config = dict(
    color_jitter=0.4,
    method='moco_v3',
    beta2=0.999,
)
Rows from block 2 of a small self-supervised image encoder, named by matrix and row number. Rows with one number belong to one neuron. Each number is 128 + 24 x the weight over its row's rms, rounded and kept within 0 to 255. All counts start at 0. After the name is the row's rms in percent of the matrix's.
After each neuron's rows are labels from the 100 images, of 14848, where the neuron reaches its highest value: "responds to" is what is common among them. Only what is clearly more common there than usual is listed. The data: photos with spoken descriptions (Open Images, Localized Narratives).
# fc1: MLP up (model.blocks.2.mlp.fc1.weight, 384x64), inputs 0-63
# fc2: MLP down (model.blocks.2.mlp.fc2.weight, 64x384, transposed), outputs 0-63

fc1.262 098 [128  76  50 128  78 138 128 131 128 154 146 128 128 100  60 128 128 180 128 128 128 114 128 128 128  74 156 128 140 128 128 135 137 105 115 138 128 112 128 153 128 104 106 112  89 127 128  81 159 128 128 139 113 128 107 150 165 116 153 128 112 105 133 128]
fc2.262 073 [128 128 172 114 128 128 140 128 137 128 136 128 128 186 142 137 128 135 158  77 128 128  51 115  81  66 110 141 128 116 143 128 128 131 130 128 124 147 110 128 140 128 128 143 115 160 128 131 128 128  55 145 129 141 128 141 117 128 170 108 128  96 178 146]
responds to: text has "lights"

fc1.268 112 [115 128 128 128 173  68 128 128 100 128 128 171 128 128  71 139  93 128 128 117 128 174 170  88 128 134 128 128 128 135  97 128 156 136 134 128 128 128 122 183 128 128 140  45 128 128 103 128 100 128 102  95 128 128 167 128 128 128 128 135 128  88 128 128]
fc2.268 091 [ 68 181 128 128 128 119 128 128 128 128 170 128 128 128 128 128 128 128 131 124 112 178 114  90 128 177 128 128 128 128  87 148 114 128  91  73 128 140 128 143 113 128 136 128 109 139 152 105 128 128 128 222 139 126 128  92 174 128 147 128 128 142 128 128]
responds to: text has "color"; text has "white"

fc1.160 175 [128 109  99 128 107 173 128 128 128 141  90 128 135 119 128 128 128 176 128 137 128  57 133 128 128 128 181 120 131  94 190 128 128 128 128 128 128 133 113 154 117 107 128  97 112 120 128 116 142 128 134 128 128  83 128 128 128 128 231 116 128 135 128 120]
fc2.160 125 [128 128 151 115 180 128 128 102 128 128 128 205 128 128 152 166  90 128 128 128 121 198 117 139  93 128  91 128 174 105 128 128 133 105 154 128  99 128 103 100 128 126 128 128 128 128 100 128 128 128 115 128 149 128 107 135  66 128 118 128 158  75 128 128]
responds to: text has "lights"

fc1.257 071 [109 119  98 103 128 128  89 128 166 128 128 128 128 128 119 159 128 186 128 104 128 128 141  51 128 149 128 128 128 128 183 128 143 128 122 138 128 128 128 179  82 128  87 158 131 128 128 128 128 128 148 128 128 128 221 128 128 128 102 128 128 128 128 128]
fc2.257 061 [114 128 161 128 128 100 128 128 102 128 176 128 128 128 128 128 128 172  91 172 128 128 128  60 128 126 128 128 128 128 128 128 139 150 128 128 128 128 128 196 128 128 128  43 128 128 128 128  98 128  44 128 139 159 128 128 128 128 154 128 128 128 128 130]
responds to: text has "white"

fc1.186 064 [128 128 128 128 128 128 130 128 128 151 192 128 128 128 192 128 163 128 128 141 128 128  88 128 136  94 128 128  83 128 102 122 128 128 137 128 128 128 132  85 128 147 128  57 175 174 112  97 110 128 128 128 131 128 128 181 128 101 183 152  98 128 131 128]
fc2.186 053 [214 128 128 128 128 128 129 168 128 128 128 128 155 128  34 128 128 128 180 100 128 128 124 128 128 128 190 128 186 128 115 131 128 144 128 128 128 128 128 100 128 128 128 128 113 128 128  59 128 128 128 128 128 120 128 103 134 121 128 104 128 128 128 128]
responds to: text has "grass"

fc1.112 054 [ 54 153  97 128  77  92 128 147 100 126 158 128 128 128 128 128 128 150 128 128 111 126 128  92 128 128 128 128 128 146 128 201 128 128 139 128 132 128 128 115 126 131 131 196 128  77 129 128 136 128 186 128 177 128 128 128 128  94 128 113 128 128  94 117]
fc2.112 063 [128 109 128 128  97 128 128  55 147 128 135 128 127 128 127 128 128 128 130 100 203 163  97 139 105 162 128 156 101 131 134 105 172 156 128 128 156 135 158 128  81  99 128 104 114 128  95 103 140 186 128 123 112 128 151 163 128 128 116 128 116 108 128 161]
responds to: text has "person"

fc1.95 118 [128 128 128 128 131 128 128 128 147 110 128  85 113 160 128 150 128 100 126 128 109 128 128 126 130 215 115 114 128 116 155 149 114 177 150 128 132  88 117 144 128 109 178  64 128 128 111 167 128 108 128 178 146 135 152 149 103 112 109 128 128  79 128 149]
fc2.95 106 [117  99  78 128 128 132  89 142  85 109 128 149 130  88 128 134 128 125  95 185 128 146 128 118 164 128 142 128 128 174 128 190 164 128 127 132  69 128 128 120 128 122 128  87 128 126 128 103 123 128 183 128 129 128 128 128  94 167 119 144 147 128 167 128]
responds to: text has "sky"

fc1.280 077 [170 146 223 128 128  97 156 128 128 128 128 128 128 103 173 102 119  59 100 128 128 128 128 189 128 128 128 128 105 128 128 128 128 128 128 128 128 115 128 128 128 128 147 128 128 128 128 154 128 128 123 110 128 128 128 128 128 154 128 128 128 221 128 128]
fc2.280 096 [166 128 128 151 128 128 159 117 128 128 128 128 143 128 128 128 169 128 129 128 155 128  85 128 128  94 128 128  76 128 119 132 128 127 121 128 128 128 128  88 128 128 182 130 159 128 188 133 128 128 128 128 158 124 166 103 179 128  30 143 135 152 128 115]
responds to: text has "black"

fc1.323 080 [143 128 180 191 128  91 128 128 128 134 128 128 126 128 128 128 128 137 128  68 128 135 128 128 100 193 128 128 178 128 116 157 128 128  98 128  94 177 128 128 152 107 165 169 128  97 132 128 128 128 128  78 128 113 179 144 109 128 128 128 114 128 155 128]
fc2.323 084 [128 108 124 137 128 156 159 155 128 128 128 128 142 128 201 128 160 128 128 111 112 128 112  79 119 160  89 128  87 144  70 128 128 128 128  92 115 128 128 138  81  83 128 122 180 128 128  96 128 168 110  90 165 128 128 128 128 136 128 128 128 166 152 128]
responds to: text has "plants"

fc1.64 079 [151 128 213  89 128  73 118 183 119 129 128 128 150 128 163 128 128  79 163 128 128 129 128  85 128 128 128 128 172 128 128 151 128 113 155 165 128 128  69 158 128 144 128 128 128 128 128 114 128 128 128 128 128 128 128 128  66 128 118 101 128 128 136 128]
fc2.64 103 [128 128 112 142 128 128 128 128 128 128 128  91 129  62  98 125 133 128 128 151 128 156 128  93 128 145 128 160 128 128 128 128 128  79 109 109 128 108 128 128 128 128 165 107 154 160 137 128 128 128 250 128 128 128 128  91 172 128 103 128 128 128 128 126]
responds to: text has "sky"