A small self-supervised image encoder, trained from scratch: 32-pixel images, 203450 training examples.
Rows from block 6 of a small self-supervised image encoder, named by matrix and row number. Rows with one number belong to one neuron. Each number is 500 + 25 x the weight over its row's rms, rounded and kept within 0 to 999. All counts start at 0. Numbers have three digits each. After the name is the row's rms in percent of the matrix's.
After each neuron's rows are labels from the 100 images, of 14848, where the neuron reaches its highest value: "responds to" is what is common among them; "patch colour" is the nearest of a few named colours to the mean colour under the peak. Only what is clearly more common there than usual is listed. The data: photos with spoken descriptions (Open Images, Localized Narratives). In brackets: how many of the 100.
# fc1: MLP up (model.blocks.6.mlp.fc1.weight, 768x128), inputs 0-42
# fc2: MLP down (model.blocks.6.mlp.fc2.weight, 128x768, transposed), outputs 0-42

fc1.275 094:500500500500507500500500519523500489500484519500538500528500524513500500500500487470526500500544492500528500500425500500500500472
fc2.275 125:486500500500488467500524482500500529576500500498411463486500500505500482536500523558500500542486500474439538565513481501516504500
responds to: text has "wall" (41)
patch colour: grey (69)

fc1.311 148:437500500523527500469545500500500605500475523521458500503497515453500490500557500551481500564471468509494526494500482500462500499
fc2.311 101:477565524500500500500500500492509500500460513423483536509471439500500513502522500507500502507485542456458476548488500519500550500
responds to: text has "color" (32)
patch colour: white (100)

fc1.529 080:500500435500568500484458500500500487515438478506500500500500500544519519524464500520500500500500500478500537500500500497500481498
fc2.529 114:471521500526509474500500477481500503443488541478460500459526500500500488500511542565487472532460504500451468500500500508448500494
responds to: text has "wall" (42); text has "table" (30)
patch colour: pink (42)

fc1.498 094:500500540518500500500500533511500521462490518500496450567500500520449497500545500452487500537548476558562461500500500507449500455
fc2.498 101:463500500500500500491468500454500486500472474500564495483469500517506500500517500500500500522466490500465500500500469500500500500
responds to: text has "black" (28)
patch colour: black (67)

fc1.584 091:453500500509480502500513500506543500530439500493572500508500546500498482561500500500500513538457455509519500500491500489500500547
fc2.584 086:514523500548527503544500500495500533481540536498502483536512440500500485483500500478453500499453539490484483494500484496463497500
responds to: text has "sky" (73)
patch colour: blue (44); cyan (28)

fc1.509 107:500500500500568504500500506508500603539500507500500500527474500446495556500500540510510509500491500469466472565500500431493483500
fc2.509 128:453489501541504481492565500506500519551459501571545507484488527439495500492500507500500499528500497523494491500514500444500487514
responds to: text has "plants" (37); text has "grass" (27)
patch colour: brown (71)

fc1.203 092:456500500500500455474500500500500476500452500500546490512500500500480499500548500563500514531406513517530500507515500500504500498
fc2.203 082:484524488500500500500506450502500495484508495480500477500500480471500503475500500500484500501431508504520467500489516511469569467
responds to: text has "white" (29)
patch colour: white (96)

fc1.114 091:482548500519501500500500470515500515492500542508571497537500500500500516531514483506500500517465498493500500500538496463528484542
fc2.114 102:586509518488500531500518499577450518500500475505469486520544500500459493429491543479481501491471500500496500490451486512570477500
responds to: text has "sky" (56)
patch colour: grey (64)

fc1.479 095:500519500518541451498500542500500500500457500500562441500496500510500500520476500541515500510522500450472525500456469500500500500
fc2.479 115:536524499500500498500506451491500500505529522491515443500551470515502501465515515526457499523448493514454464500539482500490500500
responds to: text has "sky" (79); text has "trees" (55); text has "clouds" (32)
patch colour: white (40); pink (30)

fc1.349 106:452477500525539481500518500500500500518500500500500500531500561500500500521525496500500542528535500497536500443500500500461500500
fc2.349 096:500500500500500541500500500500487546500446489500500412500500444500513524500500506473500500500500471500500500500500550500546434500
responds to: text has "black" (25)
patch colour: white (38)

fc1.427 129:459500500500500500476550591509528500500424500543562471500464528487500519500500505500500459530453456500491470472525540500500500500
fc2.427 130:547531500500537500547543462464489478506500525489507523523500500500517467500506421500500543473500524500500501500551485448442495476
responds to: text has "sky" (56)
patch colour: blue (33); cyan (32)

fc1.137 094:470535489467539517483500528475500545500475495500561500533500502500472500500541500500500500524500500500473500500501500500481500500
fc2.137 082:504500500530500500500543527508547553500482524519502511484501500500500471500500500500514500500486500457551511500498500500500500509
responds to: text has "trees" (59); text has "sky" (49)
patch colour: white (29)

fc1.603 101:442500500532500521500556555500500500500458500546500515530471538520492567508500500492500507506499500500500523562461500500500500474
fc2.603 116:506460539507485482474525476505516568514500500500505500531497525500433504500562487500451554539496500556500523500480506474526436500
responds to: text has "plants" (28)
patch colour: grey (76)

fc1.248 098:453500488522500514433480526519503568500500500510500500501488534500480479500540520500497509551441500543521496500471500500500500469
fc2.248 080:500535549492488500533506466500487453500521500480533494500474500500530513485506472489500526481500512500500500540493500500486632452
responds to: text has "color" (37); text has "white" (32)
patch colour: white (100)

fc1.198 144:486497444513500500485514556503500500519500500523569500500490545511474475513524500506481498500527477458495506505505446500494479512
fc2.198 104:525524500500517499541535454500500479500527541512500482500444507482500523500465500500535525435500506513521494500500500501527516500
responds to: text has "dark" (40); text has "lights" (25)
patch colour: black (100)

fc1.742 126:500500500553500522526504484537493500490495500566512504517500500500500500500574500500500500499399500500500500493500500500532500500
fc2.742 127:500500500500500500500521500490528520493500500488505500500530500500461503436539500500500500526418506510467448500500500500500500443
responds to: text has "trees" (65); text has "sky" (53)
patch colour: white (37)

fc1.501 100:491532500516500500500500472488495500500486552500565500500549536500475463542500500562500547498500498500500500603459500500500500500
fc2.501 104:567507457500480500500437500500500500531528500500546469452500500540500480471466500500500500500524500460500500500500500500500500500
responds to: text has "lights" (37)
patch colour: pink (29)

fc1.561 107:500500500544516512500500514500512502500500527500500500500482517500470500533500500540463544500464415500517507500500500439552472500
fc2.561 092:500500500500500500483465500500500500500500492500500500500500500536500563500500459530500500465500500493500557500500469504500431500
responds to: text has "sky" (51)
patch colour: white (62)

fc1.754 084:500587500500520500484523500514500500500500501500531466500497500519496500565498500531500500530460474500500485500500478500530500547
fc2.754 098:500462500507500500483521500507500552500500484515514487541530500515501456500480530445440505465500500533470500485458538500466508557
responds to: text has "sky" (52)
patch colour: white (25)